Rows from block 6, named by matrix and row number. Rows with one number belong to one channel. Each number is 128 + 24 x the weight over its row's rms, rounded and kept within 0 to 255. All counts start at 0. After the name is the row's rms in percent of the matrix's.
# convs0: first 3x3 conv (model.blocks.6.convs.0.weight, 96x96x3x3), inputs 88-95, a 3x3 kernel for each
# convs1: second 3x3 conv (model.blocks.6.convs.1.weight, 96x96x3x3, transposed), outputs 88-95, a 3x3 kernel for each
convs0.25 104 [100  90 109 140 136 101 136 119 154 134 152 156 143 134 166  92 119 100 134 130 137 112 137 147 117 130 154 113  86 135 115 100 140 173 135 139 121 110 105 136 139 127 142 107 101  95 123 128 105 152 123 116 122 140 124  80  89 114  95 103 155 134  99 154 142 136 132 134 132 139 136 166]
convs0.26 106 [133 152 132 144 135 124 150 126 121 152 164 156 169 153 146 153 144 145 121 131 108 121 140 139 147 149 115 105 133 103  91 119 142  97 130 121 142 131 110 153 139 109 120 135  98 128 144 118 138 154 138 162 142  93 119 136 124 128 137 121 151 144 111 127 124 132 147 116 151 135 143 151]
convs0.27 096 [124 154 122  72 134 148 100 154 129 162 172 141 109 146 102 135 138 129  65 124  97 112 110 115 121 135 139  71  96 104 113 128 112 122 153 183 122 117 124 149  97 142 156 171 173 142 128 137 149 105 106 119 122 112 121 139 146 134 153 148 127 139 131 123 123 109 142 121 122 135 127 135]
convs0.28 093 [108 113 126 141 135 113 131 162 142 133 142  88 148 111 135 152 149 117 116 130 113 112 132 120 104 118 150 105 131 113 145 119 101 133  97 119 142 133  98 126 146 143  80 132 124 145 109 146 122 146 106 128 143 129 117 139 136 149 148 147 121 147 135 162 171 198 221 218 212 191 215 213]
convs0.29 106 [119 132 115  99 116 102 116 109 119 118 112 157 141 132 125 149 115 135 158 161 153 121 156 151 153 166 145 149 134  70 137 183 130 160 158 157  58 137 112 142 126 136 152 170 127 144 157 162 120 153 151 130 138 154 113 131 122 138 139 111 130 128 116 137 143 126 127 116 108  89 112 133]
convs0.30 101 [130 149 133 132 138 122  75 129 157 140 144 169 110 128 124 144 134 135 101 118 111  97 106  84 118 164  89  90 115  77  86 137 104 104 152 133 141 110 110 124 110 144 113 124 123 159 128 120 125 119 127  99  85 109 126 123 127 126 112 113 134 114 131 141 138  94 122 143 126  95 111 100]
convs0.31 093 [124 131 192 127 116 131 156 159 146 119  99 104 127 127  89 129 123 161 104 142 162 121 116 120  99 108 123 139 139 143 132 108 116 152 102 120 124 132 149 115 111 128 149 174 145 130 119 108 115 112 108 181 171 123 115 140 133 143 144 150  94 115 133 196 194 173 218 178 180 161 129 171]
convs0.32 104 [124 152 117 119 137 128 164 157 138 104 100 125  97 112 115  94 111  95 121 120 101 150 124  95 157 185 116 124 159 129 106 164 148 146 161 139 110 147 173 141 136 195 106  63  71 107 145 116  77 133 137 119 174 139  88 161 138 134 119 123 155 117 108 123 132 163 139 123 120 174 138 121]
convs0.33 105 [118 118 134 137 146 136 124 145 165 147 128 141 105 121  95 121 110 117 157 112 105 149 109 139 130 127 121 103 123 129 127  97  98 137 144  98  82 122 124  84 125  84  88 114 103 171 164 174 142 111 144 111  94 132 132 128 171 127 133 146 117 126 134 133 128 141 122 141 145  89 111 115]
convs0.34 099 [165 175 123 137 138 141 123 106 136 127  84 106 116 125 147 127 142 137 143 151 152 131 129 108 131 156 186 171 195 169 148 132 155 158 103 122 122 113 166 130 142 132  85  99 136 115 140 168 102  91 126 122  89  52 137 151 132 157 125 127 126 134 142 142 133 125 132 141 122 134 133 112]
convs0.35 100 [147 110 140 124 149 150 116 139 152  99 112  71 123 165 111 171 163 132 103 121  99 140 106 118 112 137 135 135 160 131 144 171 164  82  91 110 147 133 112 124 159 162 120 142 137 131 148 195 108 131 138 116 153 134  98 157 155 134 182 164 107 139 109 135 122 145 145 134 135 129 117 141]
convs0.36 104 [147 131 138 131 120 114 146 132 136 120 140 130  92 105  80 119  99 127  78 110 147  50 129 123  74  93 111 128 192 178 119 127 138  79 112 160 128 100 112 137 112  86 112  89  46 143 140 138 148 140 117 152 140 129 145 145 113 101 121 110 142 109 136 139 124 130 120 102 153 127 126 159]
convs0.37 106 [154 146 158 130 153 169 101 120 116 102 129 107 139 133 115 130 140 114  74 119 105 116 106 135 110 101  97 140 149 122 129 107 153 123 119 138 130 119 125 104  85 119 124 120 116 157 198 159 170 175 151 104 133 123 148 138 133 125 162 108 136 158  94 134 137 132 161 131 142 124 127 119]
convs0.38 094 [132 109 111 131 114 118 131 144 145 134 134 119 134 110 165 150 115 139 124 117 127 108 132 167 131 117 123 101 101 149 121 152 134 101 141 124  51 118 136 120 158 175  86 125 138 104  90 142 126 114 144 148 151 155 112 185 141 105 133 155 143 148 140 178 131 162 128 124 113 135 111 139]
convs0.39 097 [114  81 116 135 110 110 121 131 104 114 122 125 130 127 127 133 141 135 120 118 117 128 138 137 157 151 147 118 116 121 130 123 101 139 115  78 137 131 142 147 138 129 161 171 126 143 157  76 117 137  98 106  98  94  87  95  97 110 107 131 107 102  69 134 130 151  94 146 130 113 154 146]
convs0.40 104 [141 165 160 143 144 151 104 125 168 144 120 134 136 115 102 102 111 131 153 171 154 111 128 145 158 107 156 112 143 159 119 151 145  84 120 110 131 103 121 114 112 117 132 134 100 145 149 130 130 134 102 137 124  93 130 133 117 122 146 177  83 134 133 149 104 119  70  96  93  83 117 119]
convs0.41 104 [146 151 125 155 137 143 151 132 120 105 120 142 135 100 135 119 124 143  96 112 156 155 107 133 113 146 149  92 116 125 119 129 134  98 114  95 115 118  89 135 134 108  64  97 121 120  77  65 108 126  91 165 125 117 144 118 124 202 101 122 170 158 169 143 131 137 113 125 122 147 144 139]
convs0.42 095 [120 111  90 140 122 145 157  97 121 126 117 130 146 114 134 102  89 115 117 135 113 124 136 126 141 107 138 135 122 141 139 126 132 140 128 139 133 126 108 154 158 145 139 133 149 104 124 124  95  98 122 126 125 126 132 123 149 118 102 109 129  99 105 119 148 121 108 134 132 109  91 154]
convs0.43 110 [113 170 150 131 108 101 126 131 113 138 122 121 143 148 162 108 114 114 106 121 105 130 134 118  96 120 119  91 124 179  77  97 124  88  99 133 134  98  97 128 140  95  84 121 100 129 142 156 122 128 137 137 143 138 133 116 119 144 114  78 144 138 108 129 145 127  93 110 132 107 112 133]
convs0.44 099 [168 148 130 119 139  84 150 111 129 133 158 173 148 147 130  81 154 158 115  89 142 136 103 132 140 144 136 143 173 165 117 146 119 187 185 164 130 136 171  71 119 125  94 101 161 143 156 151 121 155 141 106 131 122 159 129 118 136 123 126 141 116 116 120 109  90 128 109 124 129 139 148]
convs0.45 103 [131 126 141 117 163 134 133 150 168 121 142 119  96 129 131 152 162 142 125 155 138 102 143 122 101 158 119 153 161 168 158 161 179 164 172 138  96 133 133 154 151 166 144  94 100 155 125 187 140 129 169 142 135 142 145 125  91 133 125 128 105 124  93 138 110 129 127 100 131 136 126 111]
convs0.46 096 [120 133 136 166 125 109 128 132 110 136 134  87 130 123 144 135 132 128 105 136 153 115 158 130 106 136 125 144 122 106 112 122 132  98  92 136  84  54 122  82 102 113 162 144 136 140 143 108 145 123 122 123 111 149 149 143 144 130 136 117 140 115 119 126 113 109 146 115 109 155 154 116]
convs0.47 103 [103 118  98 120 111  79 112 112 128 146 137 138 121 118 117 118 102  98  81 109 161 110 135 106 118 123  97 143 169 140 109 119 146 104 137 180 172 139  90 210 112 125 132 129  91 121 122 105 148 153 162 146 139 122 128 119 152 138 134 136 162 118 137 117  97 116 103 131 127 132 132 125]
convs0.48 109 [108 101 131 116 129 147 123 109 109 119 121 130 139 116 157 125 121 134 141 152 117 120 144 144 137 120 114 114  83 127 163 132 163 148 126 150 121 140 137 115 132 153 118  99 122 125 130 106 139 115 141 109  99 129 162 150 156  74 119 149 117 126 131 145 152 158 128 116 130 101 110 128]
convs0.49 103 [128 117 119 109 106 120 132 123 112 109 110 100 119 120 133 119 148 145  80  90  94  83  60 103 109  73  79 166 109 133 135 130 126 136 106  92 131 125 146 113 141 160 176 182 169 144  94 126 117 106  98 166 132 145 158 192 172 146 167 149  93 129 116 124 134 101 165 102  95 172 132  97]
convs0.50 105 [169 145 129 138 130 126 128 134 121 127 110 135 121 140  93  99 112 133 111 133 129 145 149 120 141 141 135 138  88  71 144 140  64 167 208 149 223 172 104  96 142 178  98 110 138  77  89  75 106 117 103 112 109 174  35 102 153  94 138  83  94 123 145 126 148 150 137 139 147 148 150 141]
convs0.51 098 [109 101 114 150 119 137 162 146 150 158 143 134 112 129 134 125 141 146 140 155 147 156 118 162 143 132 159  92 120 139 100 121 140 103 145 126  59  87  60 136 123 147 137 114  77 110 143 146 128 148 144 121 155 123 116 131 119 160 159 148 148 127 141 114 149 173 127 123 160 104 123 154]
convs0.52 100 [135 123  97 144 138 114 109 134 111 125 144 131 155 154 136 137 117 112 114 146 126 110 126 148 139 133  91 131 141  93 157 131 145  93 104 161 129 123 184 157 140 183 126 110 165 188 117 153 126 114 138 159 135 118 123 156 132 129 141 163 136 159 159 118 133 118 120 141 138 114 127 121]
convs0.53 102 [111 129 112 195 155 116 151 143 139 135 151 105 125 136 144 110 113 130 219 111  88 179 142 120 126 128 136 166 155 136 174 150 162 136 119 145 148 109  86 107 107  81 141 131  99  64 113 139 116 117 114 122 126 149 140 134 111 121 153 139 130 148 125 113 121 139 130 109 128 111 118 110]
convs0.54 106 [141 135 139 138 115 117 129 144 125 132 133 142 135 140 141 122 154 139 147 169 153 118 136 147 130 152 151 148 120 120 162 123  77 217 145 109 101 118 137 125 147 151  80  89 156 127 151 124 130 171 125  76 104  94 130 100 143 137 109 141 149 159 183 148 113 119 112  97  89 123 119 108]
convs0.55 092 [120 128 106 121 129 131  94 109 121 159 107 131 145 113 110  77 114 125 170 184 120 151 158 134 170 152 103 139 178 167  85  44  95 137 139 132 104 124 131 113 128 166 126 161 144 165 120 142 143  70 126 112 128 118 121 139 147 125 139 140 139 135 144 120 135 124 135 128 158 125 154 156]
convs0.56 092 [134 145 101 130 125 118 119 141 101 108 139 112 140 122 120  93 132 119 120 114 127  69 127 140  89  94 129 142 117 165 119 133 150 159 119 138 150 196 182 107 154 130 120 180 141 154 145 144 127 128 145 147 120 143 122 144 134 127 135 148 118 112 143 101  97 141 100 150 114 128 143 156]
convs0.57 100 [119 137 109 130 119  96 125 144 159 117 140 162 140 122 114 112 100  83 189 155 114 171  87 142 129 101 106 105 137 141 120 165  99 127 133  97 121 127 112 109 116  94 110 126 161 148 113 105 124  83 115 163 111 118 143 159 138 135 105 135 123 139  98 118 131 128  99 117 121 131 147 141]
convs0.58 101 [156 126 153 128 136 122 132 127 128 134  90 130 138 112 105 156 161 148 134 116 152 104 143 115 142 125  84 130 162 148 169 172 134 138 117 102 143  99 125 153 117 149 134  86 130  97 151 158 100 131 143 132 119 126 123 162 127  96 124 144 117  69 154 157 142 148 122 135 165 129 133 159]
convs0.59 091 [126 124 151 103 119 123 108 143 107 120 151 167 136 118 125 112 108 143 112 138  93 147 135  98 155 118 126 172 104 190 164 102 122  95 137 121 124 136 151 118 125 135 152 115 137 111  95  68 178 152 116 150  98  91 117 134 108 127 111 138 105 132  98 129 123 148 132 137 125 155 146 146]
convs0.60 100 [129 145 121 121 140 117 151 134 172 109 106  77 139 131 144 137  68 138 120 132  96 101 132 109 117 125  95 143 153 172 105 110 142 115 131 154 136 148  92 127 112 121 118 125 118 137 109  83 167 111  67 163 107  74 130 130 134 139 128 120 108 150 143 140 130 111 155 120 120 138 128 107]
convs0.61 102 [146 136 164 112 131 143 122 145 110 138 167 124 133 153 170  89 130 127 130 146 158 133 153 132 145 162 134 170 177 170 141 144 101  88 138 148 122 124 134 119  82 121 120  81 138 123 146 149 124 130 126 108  96 145 121 124 110  86 127 136 136 128 108 146 135 142 145 118  98 137 100 118]
convs0.62 103 [130 149 129 171 141 124 127 141 112 151 156 134 127 122 118 104 124 125 119  87 141 108 135 153 118 143 143 109 114 116 154  98 145 115 118 108  89 140 120  65 127 127 141 185 178 135 148 133 150 119 177 106 106 110 150 142 173 135 145 149  83 104 127 122 138  97 112 122 124 107 117 141]
convs0.63 095 [144 131 123 126 129 143 125 126 164 132 141 139 111 117  86 135 141 149  99 133 149 109  95 112 134 138 113 144 165 132 164 115 126 153 171 115  93  91  85 127  99  91 147 101 106 144 122 107 114  77  83  97  80  96 136 103 132 113 139  97  92 103 117  96 128  97 159 139 113 145  82 102]
convs0.64 105 [137 168 122 120 114 118  98 138  98  83 144 134 150 157 137 112 141 141 169 147 139 130  98  88 131  95  90 172 104 135 152 120 107 175 151 104 136 107 116 143 133 144 191 180 182 189 184 170 163 121 140 105  95  89 160 127 148 117  95 131 115 119 118 137 158 151 107 125 117 140 143 112]
convs0.65 106 [109 143  96 148 174 142 111 167 138 142 100 131 110  81 122 165 133 142 120 111 104 156 142  89 120 145 153 152 136 174 121 127 153 121 123 151  99 152 130 106 165 155 157 142 153 130 108 104 147 107 137  91 106 121 104 144 134 101 130 140 145 147 130 106 136 145 128 107 118 129 138  96]
convs0.66 101 [107 142 129 111 131 111 126 140 173 117 119 119 105 103 117  88 147 136 114 112 152 100 141 143 133  99 112 116 131 148 160 129 130 145 113 187 111 116 124 163 106 120 138 112 116 143 140 147 146 130 117 118 101 135 130 106 150 113 141 160 147 151 141 109  98  91 125 106 108  90  81 101]
convs0.67 096 [116 127  94 112 114  82 118 123 125 133 154 117 122 130 145 125 140 145 113 145 140 169 204 154 140 165 143  95  97 117 107 109 157 139 116 128 137 145 117 146 134 147 107  98 140 136  83  89 104  90  81  93 136 133 114 114 140 112 116 128 165 102 118 111 159 138 126 144 158 147 150 147]
convs0.68 096 [133 146 151 126 180 139 161 182 175 112 108 145 128 115 126 110 102 114 125 124  77 123 147 151 114 140 139 137 154 125 126 135 131 110 118 137 161 106 162 119  91 126 145  83 108 149 143 152 128 119 120 143 151 156 152 120 103 131 127 107 132 119  84 113 143 173  97 131 151 113 111 189]
convs0.69 103 [104 102 118 101  78 144 123 136 117 139 175 153 117 136 110 105 102  99 131 102 101 140 116 137 122 103 157  97 137 207 163 131 115 135 125 139 161 123 132 138 107  90 146 107 155 106 107  90 123 117 140 134 134 130 140 143 167 116 123 152 138 100 138 117 114  90 146 125 116 137 161 135]
convs0.70 100 [127 135 107 131 133 120  89  96  83 163 122 130  99 134 137 118 143 136 128  81  87 113  92 108 105  99 105 101  80 136  94 114 106  97 108 109  73 118 121 124 104  79 132 113 120 119 131 120 136 145 118 150 150 112 135 136 118 122 147 126 107 116 109 149 154 146 115 135 158 106 102 148]
convs0.71 104 [ 90 123  93 134 101 109 114 110 107 118  96 139 164 105 122 148 113 120 115  85 117 150 138 122 125 133  96 166 126 136 142 135 144 154 129 130 121  99 113 146 134 125 152 120 101 170 157 109 119 141 128 113 139  91 143 117  97 140 121 129 143 124 114 127 156 110 141 127 178 132 127 124]
convs1.25 097 [105 148  95 114  90 116 109 149 126  96  81 102 133 106  89 156 131 133  76  95 121 152 143 143 129 118  97 107 132  98  89 108 102 126 147 108 105 112 112 130 112 115 163 125 143  87 129 139 151 150 164 107  96 105 155 128 148 119 113 109 112 144 132 134  71 104 131 115 104 128 136 140]
convs1.26 092 [118 111 111 104 142 135 104 110 128 108 132 111 141  98 119 132 168 131 143 123 114 129 161 111 149 126 116 121 125 130 101 118 106 112 131 130 103  83 118  81 123 111 114  95 115 164 129 107 169 155 100 173 134 107  95  88  93  85 137 119 126 133 127 120 139 146 115 143 122 126 151 164]
convs1.27 087 [112 126 155 134 104 131  96  97 123 128 146 118 120  91 100 101  90 109 107 118 110 120 170 162 136 160 147  76  97 128 104 129 148 157 157 170  85 109 112 126 119 113 141 119 157 150 189 149 131 160 116 103  94 142  87 109 104 109 110 120 149  93 110 134 172 181 125 143 137 125 175 156]
convs1.28 099 [120  96 140 127 139 118 131 127 134 119 137 123 179 152 147 171 152 162 142 114  88 113 107 111 118 106 119 123 105 128 111 142 128 121 139 146 147 112 150  78 123 120 100 110 124 116 136  84 137 152 131 159 135 143 132 130  98  90 114 112 119 127 110 119 164 160 129 103 128 118 129 129]
convs1.29 107 [138 132 137 151 157 129 144 159 134 171 144 113 168 114 115  93  82 107 128  94 148 141 105 130  97 124 152 152 135 103 120 111 118 150 119 127 178 128  96 130 136 111 124 149 164 160 102 137  73 132 119  78  90  88 123 111 119 128  96 102 126 111 131 157 154 146 154 134 146 112 108 127]
convs1.30 105 [151 102  97 152 136  92 130 127 123 153 137 112 149 155 108 115 130  97 134 152 148 109 159 171 126 125 138 128 111 160 143 116 129 140 142 175 176  88 167 124 102 127 104 116 174  90 115 167 100  91 165  89 114 148 151 123 133 137 134 134 144 143 151 125 100 105 138 110 132 146  96 104]
convs1.31 090 [ 94 107  99 135 109 162 119  96 149 100 158 145 146 163 138 146 130  98 117 138 137 109 116 129 109 125 107 121 118 175  98 138 124 139 155 139 161 122 105 127 104 132 142  88 104  74  85  73 110 135 121 161 184 176 140 136 118 127 106 115 159 123 134  99  85  98 103  67  81 124  94 119]
convs1.32 090 [ 78 124 139 109 138 117 124 139 138 154 153 131 141 141 114 162 138 134 113 108  97 101  95 109 118  82 109 146  94 134 129 129 111 133 134  96 178 149 127 149 148  40 149 166 126 174 119  92 161 175 148 125 188 148 139 124 133 157 126 174 168 151 153 128 159 164 134 178 155 128 170 170]
convs1.33 092 [110  94 130 145 130 108 142 110 104 124 123 115 153 167 169 118 113 125 107  87 212 138  89 131 128 110 162 142 140 145 123 129 143 137 133 137 132 166 124 154 133 151 165 112 122  86 115 124 145 143 111 143 168  94 127 124 133 142 162 158 166 154 143  97  82  88 148 151 163 145 108  99]
convs1.34 098 [114 140 130 113 124  92 154 141 112 144 127 110 134 157 119 146 133 145 147 121 131 111 137 129 119 138 141 139 145 152  86 134 113 116 158 152 133 151 131 127 153 131  93 141 121 164 148 124 139 149 119 143 159 119  97 116 128 131 118 147 101  85  97 157 116 116 145 118 145 144 130 128]
convs1.35 105 [ 93 118 108 129 110  94 118 127 150 132 118  94 152 154 135 152 149 129 126 137 179 137 108 164 142 116 165 151 111 105 130 160 150 115 116  87 141 151 156 140 137 118 122 157 125 136 138 143 131 130 155 135 157 150  63  86  75 143  97  95 133 142 101  97 108 163 106 118 147 100 106 128]
convs1.36 113 [137 123 125 142 138 115 156 133 128 142 146 122 120 111 116 112 101 108 133 141 162 122 124 138 120 113 143 141 189 151 128 155 144  98 159 143 144  99 106 123 145 140 120 136 123 125 138 158 135 138 165 134 123 103 106 118  96 144 122 100 138 150 139 133 107 161 139 133 114 128 147 127]
convs1.37 091 [144  77 164 160 108 154 117  93 108 138 153 119 152 114 120 116 144 111 159 165 145  98 137 128 121 115 147 169 137 140 118 143 140 144 141 107 108 116 101 151 153 124  96 102 111 151 168  94 158 152 144 115 122  83 127 130 146 158 128 134 121 122 122  92 142 107 127 163 135  54 104 102]
convs1.38 081 [138 189 130 123 144 156 119 139 126 128 112 104 137  87 127 173 111 154  87 123 149  83 111 155 134  87 135 142 138 119 181 137 136 139 128 162 115 113 120 117 140 152 145 126 141 192  98 136 113 142  91 129 160 126 131 108 157  96 134  95 127  90 119 113 133 163 128 111 152 114 139 133]
convs1.39 094 [113 168 115 104 165 116 120 124 118  92 123 124 151 126 122 134 112 145 136 116 124 132  90 115  96 110 120 179 174 138 117 139 131 163 115 104 156 175 129 109 106 108 123 113 115 125  92 110 152 131 140 178 138 120 153 125 126  96 146  95 127 134 120 153 136  83 145 100 105 133 133 135]
convs1.40 100 [105 149 136  85 103 117 122 103 138 121 118 148 116 108 160 149 113 118 130 132 107 133 116 150 139 132 164 157 134 140 112 140 153 103 134 115 125 126 153 136 162 157 158 169 133 160 151  92 121 125 143 127 131 144 134 161 166  92 107 130  94  92  84 120 151 154 105 125 130 138  90 101]
convs1.41 098 [142 119 109 160  70 131 113 151 139 124 139  98 131 143 139 139 138 128 112 111 102 148 139 120 103 147 145 110 206 163 119 189 173 123 139 130 132 173 177 135 150 113  99 127 143 184 159 154 171 146 152 141 144 144 100 102  87 138 109  96 112 105 104 104 117 122 162 129 104 112 103  91]
convs1.42 099 [146 143 123 122 141 126 109 142 119 131 137 151 141 135 133 170 141 144 129 133 100 137 145 149 135 123 135 132 128 194 109 127 170 106 118 184  86 120 126  95  95 147  81 111 111 141 151 132 117 165 108 109  89  90 119 144 165 134 168 160 130 142 117 139  97 146 153  91 135 143 113 116]
convs1.43 099 [185 139 153 143  91 134 116  89 138 166 153 104 109  98 128 166 140 146 186 135 121 137 167 124 128 154 127 119 140 177  99 144 177  98 132 136 120 163 169 115 149 151 115 101 135 148  96 121 140 123 115 110 116 125 145 172 172 139 117 155 126 129 186 122 150 139 116 126 146 140 130 119]
convs1.44 113 [113 175 149 158 152  85 114 108 102 113  82  97 135 110 104 147 138 133 115  84 118 138 125 146 148 117 121 110  96 116  80  87 125 112 108 134  85 107 121  85 122 145 123 152 152 119  96 100 138 105 105 123 104  94 170 155 150 163 150 164 136 132 121 135 147 136 134 142 115 115 148  95]
convs1.45 093 [118 117 136  92 117 134 111 151 132  89 103  99  99 127 110  78  90 116 106 115 111 119 152 146 117  62  70 131 141 172 126 115 109  81 109  99 134 120 156 116  98 120  96 101 122 115 116 109 101 142  54  93 152 125 133 134 122  84 137 117 119 150 112 128 138 129 157 152 129 120 102 134]
convs1.46 090 [ 96 119 121  92 110 119 136 121  95 144 149 121 159 151 135 144 154 101 116 139  96 163 161 121 163 151 159 106 130 103 156 143 122 134 155 156 123 146 114 133 131  95 139 144 178 130  94 125  92 112 142 159 187 130 141 123 119 124 159 142 110 126  86 129 121 152 115 146 166 108  91 154]
convs1.47 099 [123 139 143 152 134 165 104 122 129 135 150 104 136 154 141 134 177 137 123 112 125 121 110 143  99 106 159 117 115 103 131 100  71 107 134 106 135  90  62 156 133  88 130 163 119 139 108  92 121 125  91 129 125 119  94 106  84  85 118 152 110 117 156 114 122 129 109 131 115 142 118 133]
convs1.48 100 [112 158 108 116 201 107 138 155 130 137 133 161 124 123 132 106 135 122 118 159 141 110 132 144 165 176 120 161 191 157 121 168 144 107 159 153 124 155 127 105 140 133 142 128 101 149 174 161 118 122 127 152 147 169  75 102 104 126 144 161 130 113 158 116 128 105 150 119 129 100  90 126]
convs1.49 093 [142 156 112 129 165 155 143 129 110 132 129 126 118  99 119 145 143 133 161 159 194 167 173 155 161 153 168 166  98 125 149 132 110 150 142 132 124 122 100 138 121  94 111 124 121 167 160 172 111 134 139  81 129 157 104 111 119 130 115 140 122  92 158  93 116  99 112 130 142 102 116 122]
convs1.50 098 [132 143 101 112  89 107 124 117 127 108 158 119  81 117 137 125 119 109  98  88  88 119 146 111 132 117 123 152 127 129 155 147 120 153 151 128 148 175 156 144 170 157 137 108 165  93 114 122 133 147 119 140 147 116 177 139 126 162 129 128 101 111 131 125 145 136 124 131 147 112 129 124]
convs1.51 101 [109  88 123  95 149 101 103  88 138 106 109 111 113 152 116 121 134 105 102  90  67 107 100 119 103 118  89 125 152 150 168 165 152 128 155 147 130 134 134 115 122 117 136 153 139 140  92 129 135  93 134 102 119 118 116 108  87 112 131 119 107 110 113 112  83 110 109 125 105  94  84  99]
convs1.52 116 [156  98 122 116 113 129 129 111 117 105 142 153 117 143 128  96 119  81 140 157 109 121 131  99 140 100  88 120 131 151 115 137 148 124 125 124 127 137 184 104 121 146  73  98 114 135 144 119 125 125 125 135 138 176 123 130 149 131 137 122 101 138 149 127 109  84 136 114 119 138 141 146]
convs1.53 102 [117 108 100 121  94  92 152 135 100 107 136 113 136 114 106 148 130 190 131  90 105 139 132 109 134 120  81 109 128 161 126  88  76 149 119 138 121 106 168 154 106 129 125 117 152 114 163 142  94 128 147 102 108 136 187 130 157 115 115 113 119 180 130 152 125 145 127 120 129 139 151 152]
convs1.54 105 [142 135 148 128 152 112 147 137 126 113 144 132 110  97 131  97 135 130 141 116 112 133 116 107 137 151 131 189 133 137 195 147 137 150 124 127 110 167 135 108 102 110  98 163 143 158 161 194 105 113 147  98 119  78  87  97 119 128 147 173 162 191 198 125 149 143 161 140 159 130 164 136]
convs1.55 099 [151 141 137 126 133 174 134 130 145 157 146 167 136 176 142 144 178 171 140  90 120 131 106  88 108  98  70 102 119 113 117 153 131 113 142 115 119 123  96 116 130 132 131 156 131 173 127 149 149 156  87 126 131  92 121  92 102 107 135 151 115 149 142 124 136 116  99 126 120 116 155 143]
convs1.56 115 [160  97 122 154 132 103 108  92 135 106 133 124 100 121  86 113 116 103 109 119 123  68 112 106 121 114 111 135 138 131 150 139 111  91  91 111 162 185 174 168 177 159 117 143  95 139 124 121 169 127 117 186 157 161 195 149 165 151 125 117 125 125 114  75  69 144 106  97 162 100 103 174]
convs1.57 095 [123 116  96 137 141  80  98 103 139 170 118 132 139 119  90 178 135  90 141 132  80 153 114 100 151 144 124 121 134 169 152 128 163 138 150 146 125 127 141 163 125 133 159 133 123 110 105 144 166 160 128 110 146 131  75 149 105 136 102 136  71  90  78  85 125 144 117 140 144 139 131 128]
convs1.58 101 [156 122 148 160 125 144 121 153 129 149 112  99 159 135 118 155 118 110 144 120 110 119 134 133 148 151 120 135  87  94 190  94 115 187 103 122 130 113  99 110 136 119 156 163 117 115 107  67 130 103 118 125 145 118 156 129 113 151 130 154 135 138 152 126 112 120 125  74 134  90  91 134]
convs1.59 115 [115 138 124 122 145 129 147 138 108 158 142 176 107  92 107 128 127 140 105 128 133 108 112 134 111 117 131 187 122 161 226 141 158 236 145 188  78 122  92 109 141 107  99 107  86 171 159 158 148 126 122  99 116  71  94 115  88 110 114 102 122 130 185 120 134 132  98 110 163 176 133 173]
convs1.60 090 [141  93  81 128 155  94 140 101 104 100 152 135 121 159 138 162 156 135 147 129 168 109 127 146 135 132 177  85 125 139  78 104 170 105 124 166 109 118 114 136  77 119 115 112 141 137 145 144 137 122 137 112 121 159 114 145 154 137 129 104 169 183 159 118 107 122 131  63 123 124 111 102]
convs1.61 095 [131  72 146 127 112 134 118 109 128 126  95 116  72  85 142  77  83 149 121  96 102 105 113  93 101 134  68  74  86 130  95 137 111 112 130 135 118 145 150 133 159 168 112 181 190 119 113  95 132 143 151 117  90 131  97 118 132 140  83 104 132 128  98 130 140  88 101 136 116 146 128 119]
convs1.62 107 [123 111 102 107  92 111  81  98 110 175 149 154 151 152 180 155 161 178 118 113 140 104 126  97 150 140 137 147 118 131 131 101 107 139 129 132 124  98 106 138 126 158 134 120 165 163 143 134 139 149 117 118 156 147 146 170 144 118 103 146 110  80 115 128 126 124 153 136 140 154 100 146]
convs1.63 103 [108 164 121  96 132 147 135 117 139 123 126  96 147 172 134 113 115 157 139 143 129 160 133 150 144 106 126 141 134 119  86 115  81  87  67  78 140 124 146 120 125 123 138 126 134 194 156 146 175 121 142 131 123 137 114  77 136 116 101 166 117 126 137 138 143 136 113 103 115 130 147 122]
convs1.64 098 [173 113 187 152 113 155 119  72 146 136 161 142 126  97 138 150 113 123 152 163 129 199 176 125 105  83 104 127 133 108 114 146 118 116 131 118 132  87  89 112 111 109 134 101 128 139 119 152 143 121 155 118  97 136 121 121 145 121 155 154 120 139 154 143  79  91 135 100 107 115  60 121]
convs1.65 097 [115 115 137  70 113 117 118  99 139 128 151  74 168 184 139 167 171 148 125 140 158 152 162 133 143 140  93 105 147 177  81 129 122 121 136 169  85 139 158 100 102 156 123 145 158 182 142 151 137 149 156 146 110 143  80 151 135 103 105 137  63  88 102 172 150 137 114 143 114 103 125 146]
convs1.66 098 [111  94 147 117 139 141 109 117 138 125 111 113 132 141 148 117 135 146  98  75 130 105  88 132  28 115 167 116  95 104 107 103 100 109 120 119 163 122  99 111 106 108 164 152 134 134  90 107 135  82 129 106 104 154 138 105 124 157 151 120 114 150 147 157 128 111 134 117  92 131 142 115]
convs1.67 090 [181 162 128 148 137 104 114 123 128 126 166 152 101 150 131 155 102 162 108 104 118  86 118 136  48  98 100 123 101 151 107 138 121 123 118 102 163 128 136 157 149  89 119 124 123 106 121 165 107 112 139 128 112 164 136 147 140 106 169 152 111 147 117 153 130 143 115 126 144 161 132 121]
convs1.68 089 [127 121 121 121  89 129 111 122 111 102 113 108  99 124 106 136 122  84  98  85 104 101 120 144 110 144 119 130 127 137 140 140 133 127 108 126 138 150 115 133 123 129 112 134 150 105 140 124  76 128 123 110 130  99 127 139 138 146 147 135  85 128 120 157 149 165 120 124 110 108 124 130]
convs1.69 096 [139 145 136 145 135 155 128 126 159 160 105 142 123  90 120 121  73  82 134 143 172 116 135 140 115 155 141 129 107 122  83  38  75 163 149 106  98 128  92 140 116 109 138 109 133  95 102 115 102 116 104 140 134 118 147 155 140 141 131 145 127 136 150 103 107 102 169 141 124 135 114 104]
convs1.70 090 [133 158 137 175 131 110 132 116 145 126 100 117 143 141  98 143 141  96 128 186 118 170 180 146 120 169 109 134 156 168 117 138 145 134 184 153 116  79 108 168 119 146 158 121 150  83  71  70 123 103 156  95 116 164 115  93 124 119  84 106 128 169 137 105 101 108 134 129 105 122 115 145]
convs1.71 091 [129 134 154 129 142 147 131 137 133 104 133 146 141 147 158 153 137 141 160 127 126 166 155  91 156 154 150 142 119 105 108  86  96 114 138 152 129 121 119 125 112  95 123 171 129 141 103 126 111 144  93 139 136 153 112 146 120 141 126 118 101 125 142 139 112 113 119 131 103 146 133 133]